From a checkpoint of a small image classifier: arch poolformer, trained on photos of plants, animals and fungi (iNaturalist).
Rows from block 11, named by matrix and row number. Rows with one number belong to one neuron. Each number is 500 + 25 x the weight over its row's rms, rounded and kept within 0 to 999. All counts start at 0. Numbers have three digits each.
# fc1: MLP up (model.blocks.11.mlp.fc1.weight, 768x192), inputs 0-38
# fc2: MLP down (model.blocks.11.mlp.fc2.weight, 192x768, transposed), outputs 0-38
fc1.382:483432526522536482489522479500560499484502524500473498497503463510471464503513554534528478504453542542535515514490517
fc2.382:484511496504437531508510561498524477456482504495510507499521507543514534549482531512499468522491503525475502491530527
fc1.383:507514470483485517531514527446481503492456518530529510488496539515490508501478494498510484506474494503482499501498542
fc2.383:538513476487552491513494520497509487517515504486420474507486523497503563528484532508515499494524508503514512493514512
fc1.384:491500501519537509525491509492505524548470520494506532523496511503527484522506509535543518520539497528477502503516525
fc2.384:473508519463511522523506518531539542546494486479488480510534480507497515508506537512545460504541487527514506504446471
fc1.385:549446518516518487515489512500496490513460494549521493537498513476539494486525471475513509456505579480536519487525483
fc2.385:481506518484500451502504492522527533490499543480459517488479506529516515484552491512487476521531471522476495519495528
fc1.386:516551438500523485505513486490535482499455490519527523496505526479498480530509532504495489447543489511508480490523476
fc2.386:511537490478497508458505523451517494475505527543485512541479450507467566527546534488483495498454518503527489476505561
fc1.387:482484471545496452519472531516498491491473503510519461467493510449507488513476572512491518529526543528495504489482489
fc2.387:527487490493473537527507549504465483511502535537491484528486521514499516530461507482509532483506484488527523556508476
fc1.388:543522448478511533499466503450509509535459474490520492501503550560466505514497561522512494512543511497468498482496474
fc2.388:501511486503485476476508545528514484451497527485483539516455494503505523471547531532506502509474466480518516510455501
fc1.389:542441526476471530504525491477491503470520512493472517524480519480450489497477524499512538518486488514511481473521475
fc2.389:509491483498513503511457474465498477507503476499553527536516496533480479481516563505505471510488538476495542513500542
fc1.390:505493510521512448485500494551494414520478500512528479506519511486500537439434514538496541528498505459485515495492508
fc2.390:474490498466481527509514499516492472449518498484505521484477531503528499500536472439502496449512494481523486547502479
fc1.391:499542489493518570545461550469468516550502502489509521502488588513528489507506483472480515489516488491556493537498517
fc2.391:551503497506467531468516522445496478468484493455499515475452510513499466519525510534500487465528529548484534493495477
fc1.392:515458476528493528523477501502486491502516508510481473527480496511475521490522495494525505498494514505533484518478500
fc2.392:538503466501480545475490460438476492495522474485512495510480510489461497533541532515467532449493455502508487498456490
fc1.393:532501496463532477504460549477525503506472500490496519535507498479501499515501535472531512489523530478542480521506511
fc2.393:500522459520450511482545444490531524552454492495464479488538502525491525515480504497503494546502521496529510480475552
fc1.394:482529486532472532502483472494534496487505525491466489485484536515471485490462491494510462523543515507484500508496490
fc2.394:482497469488462473488479546519539464495478523490480514509422538511515485488495520535524521496518502543526505498479509
fc1.395:542526504465528518499496456500521479527458491469535489500517554490500477488489488517520507507516505499508464559450517
fc2.395:546492488499501548459488491513530524505504458525516457479519476501518509508505498519504476526522510467481439538485523
fc1.396:512494480497467473484482512507511486500512524476493469475537504513451490489463499489501482501512500498511491555515500
fc2.396:514499547449546493457499490523516498528501542480541491546478517512520476513522465493512525502490514517562503488520495
fc1.397:523470482502510529505507513480487516511505508484490498514492505542460494489515510519536468505508486525502465546508528
fc2.397:493507498530459540469505428546446462509523472476440492500520513509520524458516509500502537516513505476475488510463519
fc1.398:486508507465475478505488485504557447517461507483531480453512554510497480512474504508489499539505517497500453531478486
fc2.398:499551472493489525514517496458506483482487497486574466523506513534535536496508496495511495504454498468530489529558492
fc1.399:527523503504549471531487572499530511552502502500520504491494519484528487469494504510492482511507519489506456514502507
fc2.399:503514480541466464501474470470525497507450506497515515482447508473499529485499509515513500526504479513513525454547495
fc1.400:510466516517491510498494536517529474462475487503512469447465469495512460510465499514490503500491573491516495514464474
fc2.400:469493506497513488467528508455480501475504492443498488508463501491455523531505517520553490515513539526488518469530537
fc1.401:490482493515517493477477495527517504497539513526449484501502510493500493541514578523500492505511527508488487503524477
fc2.401:529497515516514539486507536468518501532467544505495485538465492486516533489532486516501502496493485482557512543547501
fc1.402:524538461518546501469509475483511517500517510536508497469479521508494471489490497469519517490569542470527500524520491
fc2.402:507438503507477431499493499511467498532501531461511504488502502483474485473523499486501493499498481491497490475503496
fc1.403:499450495525513492500460481472492484491454508505489488456486484502503521510479526534529482533537511514465502491478497
fc2.403:529476499475526465474468518487487477508497524490502512512502474501489531439477470489510474506523511476529512507518477
fc1.404:501464514507470436479497483494506492508488501505481515493483459519549473512529510490514512495499511573522534553502516
fc2.404:504445491540522545554483509499487513554526492499509480484492456485491518491500492471490490492505491444470508511524467
fc1.405:538518483462489549471491485485521504495515507462528479519471558517498477524480532504496456521528500499452484492483495
fc2.405:506535520505496502529501490507525499502479532508490498503457538450476491499516473526516493528497447496505461537497507
fc1.406:534464520503514517547509527511494532512487574521489471512477531495486493479506521527524512537494464494517456497480484
fc2.406:485531520503541484478534508503482490532466497502525516494479490486491529509502485504493485498467528514534502476528534
fc1.407:547505456505500566490511557551507494464529509525485504512509548512469510476472497483511485485501489468516481492515511
fc2.407:477457547508482508517505490491535514526524488481492490515487507500513510490466503500475514492448518513524527492446480
fc1.408:530532461453489540520513536487505524523469524519502483484447554478485455460503513527509523486495512499501504514501504
fc2.408:534476527487492530507513533476507491510473558485478503518454534510537476511497531534509518508500505490498503529461497
fc1.409:504518450512521507486527485506521528479485503493476475515449484467514526502481528516515476522502518465510503462496514
fc2.409:515545513506455510485499471462524517502484547508490537513504507492515474476506491490487527473544514502496471531454497
fc1.410:499494484561533494538407497517508497477517500456510494452486477475463524431449466502484525478492544481501480537516498
fc2.410:474481528446555502486499496470472434517455486521524535515552485508494493520532515472520479495470509527462536504486490
fc1.411:503502465519502498520515468457521563512500507502554459493488564488461511504469512525497476517528510488488508487468490
fc2.411:534495509487517557528495546492474478520473498486532525510515538509519485510506433500472502452486520538492485530468526
fc1.412:504517456479512495538459487463474485492492515510505496483453556533485486492516491508487532519526492490530482515476501
fc2.412:511514554510461491464501514467487463490535502472509520460464522502497491509428507502495524517490521496465455528505453
fc1.413:540510504513518465483537472517516512475484492486501506507448518474528484482526493506540522527496478488524505517538498
fc2.413:494492488472519455490478530497492513492513501467456518539519518515490473493515493511495525501516536475483507532475525