Weights of a small image classifier: arch poolformer, widths [48, 96, 192].
Rows from block 7 of a small image classifier, named by matrix and row number. Rows with one number belong to one neuron. Each number is 128 + 24 x the weight over its row's rms, rounded and kept within 0 to 255. All counts start at 0. Numbers have three digits each.
After each neuron's rows are labels from the 100 images, of 14848, where the neuron reaches its highest value: "responds to" is what is common among them. Only what is clearly more common there than usual is listed. The data: photos of plants, animals and fungi (iNaturalist).
# fc1: MLP up (model.blocks.7.mlp.fc1.weight, 384x96), inputs 0-95
# fc2: MLP down (model.blocks.7.mlp.fc2.weight, 96x384, transposed), outputs 0-95

fc1.119:178088182132113161127129154126118121119097125103130088131109144132083123101156107122112174166132155119142107104108107115118120141148167150093117158109137210151133137158141100149190108139103103139115108125155119165134135124102115131126117117119153159131153134116125107106088121091136140129
fc2.119:132136130085091146164131131104152149143108090148128129139101159119163141092142092148116177111128094146082157134111100111150108083134157131118127138133159141138109131125104131136151102164121118118086190096103076089134124107154100134132108126081131120123110084133119150138124163139147098104
responds to: order Lepidoptera

fc1.103:175124128144101174135133113116114141118141136163084130161119131071136131130159127148130136127121090142130152150188111140094141070127125159119115163137117176110170123138101106134062087151098117111131109139129158138110124119136165174146115126135134138127150127094105167147103127133158134116
fc2.103:144152153134118154092103110152090121137145113203059122113140145145097152148135131085108158120142147136107100132088105170149158124165119142109117120104159132136124138103124133121111136098142102132142150137174093113184119114137177144117117120113126144149091095154126119128135165143094125128
responds to: phylum Arthropoda; class Insecta; order Lepidoptera

fc1.263:098127147109137096125153106116118141132151111115151122173109119156110140106095139139145135101153101132099091154091132130147080151124114097118126139120077141120088101131116140083156092156147152133100079124127080097126119061108148111132151117139115180179138138104140100121111117126149129130
fc2.263:120124137117115145114140057133168115130119091135147147150084138152119145139137130142101114118129071140190137138124135106115105128171140099120152124126118126118094117124176123151094109120147113145141146114084144151098110165144140095175142117139133096125135128101099186174131076118136128112
responds to: phylum Arthropoda

fc1.365:158109089149098099183126156115113104115119155119116137148142163171114120153120131160074124152116119083128093105108099137127115106127113152153113143117124150106125131145092137104171143120133085125101160162118111136125158127071103166113115118142116112133127147167140143112095152137174169095
fc2.365:102086122116152131169170145134117139168106113118143132156109126109130096139140154112124080135133086117041126130111161157137108122127158132107081149111176126135149085117130108100146128125111150108121112118126079119114089103132103118138118126156126117159123132137193118132113131169144135157
responds to: class Insecta; phylum Arthropoda; order Coleoptera; family: Coccinellidae

fc1.192:107165101096151142084132147143135091129160155119145131115108101171153140165087113106123103154114158111118136091090135123148156107129114114092105145146129126133089138128110152079153159138151175198121148153125120131113102126129117136138150116118143141095169130133127090165143138161112086111
fc2.192:150158132123130127130105157121148111134121119110071125096136151119184181127127126117104135123141125076215105107158115117138140124157140109124141079138132127131146161099144186085140177150128128180138161147130106117119140141120132139131139132147131118115129123121142136141072126111115119096
responds to: kingdom Plantae; phylum Tracheophyta; class Magnoliopsida

fc1.372:118144139091126150153160130116143095143157156110164148128085103117118141125085095104115153116163131124111126081089126173123120089137115110093078149107093136134155088128130118115177121130166156119117110128147149125108131106118122148148097114168126172128197146115137126119094148130157113137
fc2.372:092137121098164138141119119080153123154128162120118140114166136087128149126162126106099093145171145095081154148109089135125128112115104138098143131143109102101096080131172139142133115115105181108105157118120120140086094106127136124151167090125142123102086134114117160145175124124153126121
responds to: class Insecta; phylum Arthropoda

fc1.42:157117099192116164105113157129128083119143154121115146111165093110104138144146132129124124125158143127142120097155179072125093122097078124119128094109155120102125125121150117167132152124139108115155121151134156101104137130105081110097143126091147145097103142141176149110099152089126109141
fc2.42:180117096132146128152132196110138124127140128101089137118118169092109082148118145135121111120133186134207145122135168141129131103152142154149109118109164132130103106132175136140136115109109163132115116125164111149107101139138118138105112163127092136119120115108136121094105106176119101143
responds to: order Charadriiformes

fc1.122:118106159074127146107083138119138115153185130113138168148086109088121123144103182133128135120112098133095134174123112168110114126125134171139108164098130115103150138142118103152081112130127163120115146144101105126154129113128124141135112173137131172154133103112090142079141117150129157157
fc2.122:121111150149155120145143137130122094133122172116116161115134125108114174078131125103126102168119116137000128139122126097128124143115097166111129115141183139119098157112133122160083135122135138136126133097108139147111128133135156128120142115107100133127168150131143137095123108134138135138
responds to: order Lepidoptera; family: Nymphalidae

fc1.96:124136174151117124160129125164171108120120142119086136132145146096140124122100089122141133135145149113112102165091117146164117139132168134089143154115131134204170162145093115099152138113108134184147111161137131132134101142134124108114131104108148166110082174125133134135144085131090134126
fc2.96:125116121158142091101114082142102121103119175096096106104118111123148110135147150152110112115122108149114108128098146111124148146104161100096192155127137120126142147103161192126131127134089121157125113113160092114095101120156161126141136110086140108140156138119133187134112099159170129118
responds to: order Lepidoptera

fc1.80:131121183152106080138142143146162148117102139149103110140116131138164128160089138095109152154129131095119131087135152140106133111098156102073137106113114120062094108135151132134135117140145079152106123126133162159130098104119080123145122156125166145126155143145111097144099129161103130167
fc2.80:115136107131086135123144114121101111141112141189109118129141132118120109148108152091092140142091133127093129111189112140148149125108166145162119127158126106131126099159110163160128108079164092124134091146124160147114140120149122129148069123131132124111131147121140101111170149048131153123
responds to: order Passeriformes

fc1.353:167131106112138094134138111108165095095069077112140116141143098133102121125137102148093103106141139110133128127151128142117155141110125104180118126174124124136137136180102092097163123105109149116114117174122151130135146108136096170089124130140120125114115163099149148180164117176116111128
fc2.353:120111101120100161118131075123127151165132171167105103157151114119119131111110121121095114123086129116113154124068119129127138130117130050119118141075130146157137148113139069083152172113151138129144121113136128123159109146130141138128163144130123103164149156130134126111147171166154107129
responds to: phylum Arthropoda; class Insecta

fc1.89:107175139087160109154143136144156124113123102127171088096115188117097130129092172139112131129119147194105102157087120114151091133138146076123119134151130114142092109105109146143122101115132114124106156173102171113128113128108137106141134150118116125137135125071147124144141154139093130130
fc2.89:103104137118124131124138079135138113120148167133143133146127115155146127146127134138150119131135103146255106154149135091115128121152142072147149114126135129129116118132079137161133091148117144133116110144118126114125075132135127135124126135092122142158134126135121103154162114118134149121
responds to: phylum Tracheophyta; kingdom Plantae

fc1.183:090116133122133114132116149091112101125155162102183105110099155110132120115136128105138130115092130144079084131151125140151125150151125104138105119109085096124113114148137123121124097127138183139089162145150078156117115126160139112177128090143127101113182178122100135149140162100145108122
fc2.183:153140097128104121102107156095135092141133150096124129141120161141088123136096133129152132153155125154003142148132099123134114127143108134096146084080116132172137127105131130148119142113131120149157128120116129120124130132114135152152117123199121131090126108119127113148127133114120161109
responds to: order Accipitriformes; family: Accipitridae

fc1.253:106155151130114120153138143105135143122085122152122131112113120112109124130116145116118123179124114151110119159081106162123200062101141104113091137122107138086153091111106100121122116141126086128125100142135157172122103117144123106140157091120077127112121112144116111165171144123134127178
fc2.253:149101133128088130140165155158130140124141166162086118126134106106156143074137119143126116119114141138043086129137151102118126084144140183133153122093119154126130169139090107145137137126130132116104146125144119135108130131127101122126105089126125183135086091140134132132159180091120134127
responds to: order Passeriformes

fc1.374:111101155135137135121116121136067104143126109100106143119110133112149123090150139141128119182141087091130121123160103129144122173134123129123118126113136106089087132124133138141113108149131135135118161094135149115109133113081135081122101146139114202170183128095099119107085147159153094143
fc2.374:152145111174140129146127115140139118126124126133149158120103133127103123089091104118132081117116126119000121124119135119106150137119127173123150148132114145150098117102126111146115130134137130126142167149123163117116135128135142146111119127146128102114113138113125139127123129089139138131
responds to: order Passeriformes

fc1.314:120118134114131085104112104121113156139149088149120162113122152113131130162175131134104114156138106108101086139164147135096136135089162145137120171126106133079095141185092116125102101132129108193166128096162148153118147135146113127125110170130151113162098118106144112140147125157123162123
fc2.314:114133149174172146109140137173128120148159133085110144159108103118151159140086130112126103136133139093056108106127174115121138145089121129120139162148095114091092151114166139137139147145139122108108129147134111135124159091109134148125156120104165104123153129133200129127081120129143144138
responds to: order Lepidoptera

fc1.234:133156128154146123121096130141137089144160086128130157118147136112126164110159120085126102146077146121108060123122110125142101139094122109179125110130095093094096141126103173122112174126185170116143160155133129127123151105118137119145146154163138117116137119137138114164139179122102121137
fc2.234:169163121191117157110113172145116120114149127111150133078141125106144143113152149150124141139157108166209111101088131153115144114144129136085127053103123113118162161118148138121118142148137130142133129156111156136130094123102150099145136111147085166110131143105123127129105147124121120114
responds to: kingdom Plantae; phylum Tracheophyta; class Magnoliopsida

fc1.143:151146132144079171139120152121127144139127081122118156122140173120134155097137120158137117181156107163089135141140117117114107129162116157117154134143072121102114147140057073107106127163125172091122163138147132137133134155083140157101106141134123160138118129112144137124152108138100141113
fc2.143:160161150163127187111108150131119133186164133150123111147130112127103128103137096089096137125147106157116146107121162101132121116150119139131166114133127119058099151142128081168114120149121142089090160117149068156132136155141135145125140110117124150123089158102150130117156156124114136144
responds to: order Lepidoptera; family: Nymphalidae

fc1.108:116145120120100147127121134120083114086106151125130107178102168121155137150120149133177182143115130131092184147118149125086179098142136115126121097120134161123126129125109119119152149190178154129155063101130125137161145139123107119130120107105137138121145130132105079125111114136124096128
fc2.108:139149103133121133118153123104119133118136125162157081156115105146107113155135119147181149125135091142058120093127151121147152097126079155114151137079140131148091135079086089121149153156182130096095174140103113116157121157137108107123128111118136140132115126144128149152117161107138109134
responds to: class Aves; phylum Chordata

fc1.210:164120119108135133159133100139152130160154108081125102150127150117072131115121132139126140131125123106125160140137113096130117144095147119098127139155150102201128144106127109135201140161112172132113150114123098155140102106137104125136149113173154137101137097108177113149156128114102120074
fc2.210:128090154113121128118138103132139127126135121109143126147092127175142155141121125123125128110147136135255136126124144136093140145117125103120120139128142119126119118128127150123128116143092108142131117129122112130152127113146146120103157136143120092136149164112097125122121128137140132124
responds to: order Lepidoptera

fc1.90:087118123137127106153096162146148168114120055094154125139120181130127127120097134128122122143122129140134112156112124143122146143155186118165086142162153162115154128112140165096137135133117085125105143106124142123112117078129165140131086108114142103135125121112089081078135155111136106116
fc2.90:133119127116152132095119111154154120130124145123145117133150087132112085097109142099127149124112147109255126139141116107119113176098142074124155118125126108126099081117142181128130114141133121149126105128151122158121125145125118129147164107143114110146139147138141166119133118142115116148
responds to: class Insecta; phylum Arthropoda; order Coleoptera

fc1.336:145154095148120130121119127112102126107107156178160120123148090165138143133162085159122172120090118092120129108156110145123093112138151157104097112122133151143143164135165140164135135128156099171170123129136163098120169101113104098130100106133133120163143133130075176130110106100129113153
fc2.336:158127094114123104145126119118150151144114140169142081133142127121141111135094145139136190139138102116097118154137115146157174112118130157134119130107148162192106200124104122096126085153154150145144135110118128100159140132108054120144097149137159131128101120141116120102153140135095124119
responds to: phylum Chordata; class Aves

fc1.222:152104155123147139121116133134154173133176101113141126149169122124130107175155102060116109140100145116128131140138123132128129102139104103110083130125114117160131088143082101118079136122105149135136103141111058131142105110110143144145105171138112123131159174123114087158137093160123118128
fc2.222:142133120145106128129115145156127134137171103108135131139152149146139123142107115103146146124172108089173115108108114142149132134201154127125116112084143147101187133129124115103155144168120115108168098143150125136129122163119108117137084132145146104101155089136120120168092117069075131108
responds to: phylum Arthropoda; class Insecta; order Lepidoptera; family: Nymphalidae

fc1.153:138130106135162132184165128120131128131127066112124148114094136140115118127120155123119071166106146136130087134109135137131136117118119122104116165161136097105066106123105134152106126167140108142116095127113191145137118091131126140143109169070142134126115085147151113138127180157145148127
fc2.153:145126095179100111122160120127142097098135145138129104119151105116111096116114147104113106127166116141246153146180137125156136133127149066111122110117152150145105134131111131163132128104147127091150140148167144152134120106115128145136117118113105098131150109137128126125132159099094131144
responds to: class Insecta; phylum Arthropoda; order Lepidoptera; family: Nymphalidae

fc1.274:141151118112128137123093124125141128135109105142156132116105180079128135119116131089107113152126113114127152146134093167117132110139141125124136139164140126144120034117127065117108134132166115096125093137154159132119106168138105139124133119127169136106067115126143141142124158165160099173
fc2.274:150128119150167098101112156114137131121116151146130125117106140130126112192092142123122155115122122129006115100123117095152126098120143165160130111114135116139141102119138137122132162086125133109098157112148144146099156110084118127134136129138115183119144125142126105148150164108134110141
responds to: phylum Arthropoda; class Insecta; order Lepidoptera

fc1.283:093109158156118120126110147149089110155114118102133120127136142123142121129133156115122077118067105090109088137124092126128134154110111137116135151117096158156116101125099106087118143130146135130142113102164128203138110155114160121153136153122137160116139182137158153170079102142140162119
fc2.283:116186135133119115122122134138076154109137142094150133096115091110128122130152131145154118102130112109037118114122123117164139137125104189114124179115109086130132111117122093114087179095120144118114168123135125145137127108138150121125113151114149073118115169123140165103144136125123122138
responds to: order Passeriformes

fc1.126:147123133138139140147110136204166082157170148107135151145119131086127151093124147108115170139140108109120108128117106107180132128142133145117156145135101136123128114142122132100158111102166133151109124103118105129142132076117158112144155112176119096127199141137098093141119161120107100144
fc2.126:129166097085109130111108091110127126149123161151116121085119148092165112094109100125134144119134150095052112109172114141128154139107098166103127129124120122148118102130163173159108159155124113128112103104094127111103163145150147117138124142148109142115124152099085138091156152109151152099
responds to: class Aves; order Accipitriformes

fc1.379:124134123106141150098123141105114103093127116146131143144130152132126127085130130101110173132111159188103117155093131149118166139165146121126123111105151160146128147137124150128143107121130123141112135111113159127094154082082103197144120114142165180096144076098093129085135140107128094134
fc2.379:148123120126142122143113132123148140112142102098138115137112128112151111112100128193136121133133102139019147146134163128133112124131083171143137178130179118154118111119148139126130171130113181130093199151119108125118148145128134099141149118156125125113122139128139148132144110156143121103
responds to: class Insecta; phylum Arthropoda; order Lepidoptera

fc1.198:114101144133143110171125132118092136137129135133073111141143120114119160105154133090125113118114123105124125117085067124100188108143103088151109128109101146136140121152132103067165128128128089139123104124151105186143101115124151158087097134130090143116156147118122129142173118139169117141
fc2.198:122113130098116100085091141162082142130130105174096114133137097156151133086153154133145151152126112120134163128115114090098163107141148144140132108115125179113156144132085073104128135121138090123152138118125112123126111134151083129116063129167116101137142119120121175103137131079117129107
responds to: class Aves

fc1.166:138116154139127115120130111125094151146120094097107165144122131121135102101173103196117127148149138114096147148151170113149117130140127138154150126129105136139113149159082144088095154149132103153138149131108119101126169184087128154103090147145136116122142193138130161127146131089159123097
fc2.166:129115164132128128144129127110121171097140153167139143143125139096060118130119142142080115144128093155126115154148126165110077128129134115153103123167094128123082140144144127148041106136091152126103117116150132121091124125102121150122120137098099161165122116134167114116165104117119158132
responds to: order Lepidoptera

fc1.285:166126148147120091126112124122102159094095148128128190145121116110124124120167102139091099157133122121153102136124154119104130112125137192145138088119092153118100127138080103114138142102111128135145163145130147110105154167152122162117109117093079120119096161127154146144135168162180127133
fc2.285:133126137123155144126138117139123125106156113133099120168133156107132147136146123100139128127138129131108099105174117136156115164081116099108096195151115090143126125157130087115113110171092134167132103121152114078161101099131132152177119098159152110139117118159155097103123173149159145160
responds to: class Insecta; phylum Arthropoda; order Lepidoptera

fc1.45:138162146141117158089160184149102125151154122090116132153147132093093131155130112149132132134140142097106112099146137090136129160100109153131119140122118078112091147133116118137108155174163127103093175109119103113108125132079088125102123106130116110131166132139187123155105110126114177136
fc2.45:170108166140127116146135191150129141132161106130131155105099148132121124089178108158126159078121159155200119141151109108102096132107141147104129102113143137096157084143152122141153130108108134108103115138101091156086116134131148112127101134127093160110117095121163123120129121110136136097
responds to: order Lepidoptera

fc1.111:071125151123132141116143138146132128151167110131131103159144136106141179149106132117107116137108083154119151142141121130114134127147184129135118136110147156089106101133128135149129101130114124119118086160115157138160107126177169152105111190093096177152140164097183125139119143109131160143
fc2.111:094146144147098137132123096157090093130137183192109135063140098146077132120093117108142139141094113119106144136134139144106105126132146117100119094127109126085155135133090113146126140117127087107176135133105190115120150132121109133141133127107113098151084136142098160126139143104135112112
responds to: class Aves; order Passeriformes

fc1.2:097154104121116105126163104124162162120107127146120100127103107122135141124077072139116138146130132128094142086123065136150103113078112171099116140110133130080138113120133129136148109107160146139144144136115133081122122098140125098168165073181114151162113152124124122148104140144126119156
fc2.2:138135109102132115102161130094130137190108142138107097117160120136146107146108114100118154124146127100054119086114096108121131129102123161167135095147134144140127123132127115137128119107153127098086089128088171129120095095112106146195144145132149174123143105122134133095143102157139165131
responds to: class Aves; phylum Chordata

fc1.215:122135113140145121140099115164187150166115123104144088140134167139096120138097124084077152138143083134093131132160149090152095159143150135149109131133147146100089055128097132120120102143124142117109114110103091139115104150093144149116121150131129108097096139162136089130152129136146140116
fc2.215:123123107086129146135138119138149126127150147171152132135107117128099145195128160125109122090180196159116140105132116118110139121122113087149147120131168114144140084151142138132125124105152116120142127148114139159153146151104094122124136147127078106129108131163060079138096142110146124165
responds to: class Insecta; phylum Arthropoda; order Lepidoptera

fc1.40:141142151097105143131135138107085081117107166154132150138107130104204115104159101152138160111156119103129156139143121133118106078133148109125125129148107154162129137138095102113060165127136128163142143118111139121109170084154120107155120118133114120107092141106091134132104141110155090117
fc2.40:106167140091122137141121133162098114136163085140107111129144138169127127151131105114159143124140152140063072109103125169167122130134111129111122122138124138135171089152084091145102113119132113114145109116133141074181108139117130112114120160146140162133126103139132093097144124113101067133
responds to: phylum Chordata; class Aves

fc1.66:122161135166109116156168126142140148152144103097153116141126131095126169166142087136150091127114128156084135144083155177129133085127141123117098111115106110155121114110123148112113154150144152118094156141107125192125124138130128130141086069143143166140169123095142145148124149147143116090
fc2.66:166161144152124140102097136153131116151132144137123116111133149133112127131142135137148092144156111122000121104143129155115136150165111161091105120115114118128139133139128129132179089135125127129155131117095087119167124113107132163153133111107161121131118085143137138166124141119148115120
responds to: phylum Arthropoda; class Insecta

fc1.8:137124122108133103129158133133079091162117156101127158101123159130145149099101153131154115131116154088132125109118169163130148126112077131117083161125081094127124131132111113120180126152100167120159115142132086134122084093107120124155140099096125130130188112148113092142107097146146118154
fc2.8:130138123130151105097102110125170127138099151088100115133158101147160112133148120149145094138127114142104126114124120118126116123155173134098109131135160131114108136124122145137115132180093133127159189120121118110152150147153144140091132108094125060146117174128140202146129071092125143141
responds to: order Passeriformes

fc1.241:117130184126101127131130134075135156105104142125137119137153082127144087127158133161091111155114112138140126119144103151144129085144140114152136153163100113096101167130145078120117140116158172098145144172145106107107115156120148120084135137096158129158140150123141122163156114188100132112
fc2.241:136151142144115136163098107129150164128120118112130118121136124117133093140113118185127102157094104163226139119110150145120095159132119101126117140132120135130125174095100133140115093135137166157133131142113111098148116114144119121114190114128133099140132140116088099179109168103125132096
responds to: order Accipitriformes

fc1.6:126123170127114122109194168152156150153154093088112130108152163104095142127135074104129131108096150110115135073156138145161106138144099113102170149116133133154115125161109113142133134145136155152107138103134079144149132150112104123133121137160127096124115125125182092109148130105119142082
fc2.6:122083164153127137104077179121135109116110161108118131118126163163156121160122111149148142084134171124162110089135127158145117171104138161152146138120120149127155093150182168102146150114113118150119126104161124156121131145137158130142108125137096108068142119101165134114099132112148145109
responds to: order Lepidoptera

fc1.137:115131108141166084079152115189116155119090140128156127115090130142084127102156105163096139152132132144111155162137156126117159102130166144154112158101152082145105095152127146095123135138109132148118132131120132137145088138115111130157114100128111160147147155199128174128157127134129126140
fc2.137:133108137107129113138146113144133135137117167184142125141139119135073089104142207081135130110145131119073150139114101103135174146182092118132146148099139104128104123160143104149144167136125125146151155124137113135131152155114109127141111142130126114095156139155141098174169155104113144115
responds to: class Insecta; phylum Arthropoda

fc1.34:166107143138106126127096124120114104114134148153121154128115121128112150076128127100136149162170142136112128146175119144109167114129140131110173129143099079090153113153107119142143145096123155146100168117141147170155161156086122145143089057112117103126128117135147112135151138133122064137
fc2.34:167141119109135139081111127124110109145148133139116111140146154130111112111114122125132122105115155147000104143138129117109127132085131175120137131117131139119128091153129129131151145075133167146131160124103141133168155119137139126121149125123115107138129134138116123137138091113145112099
responds to: kingdom Plantae; phylum Tracheophyta; class Magnoliopsida

fc1.99:132152107113131124142162129121122167106145068117147142123121142159146176120121156107104151139113101165136127154118104168114136124107157102145094136148118138110076151145125100105125147150120124123150142132145171145145133117181173153105165180110146117125158113127101087120173168156141094132
fc2.99:131149081115112140141138081129131125116138152147115102129128115118105146113115120112130133137146087115255167115122146135122128138137130057125138154128120123111140147112116099133135160124103130119120150105124136095113125135140143120108162120125104112116118085150117113125126140116128111148
responds to: class Insecta; phylum Arthropoda; order Lepidoptera; family: Nymphalidae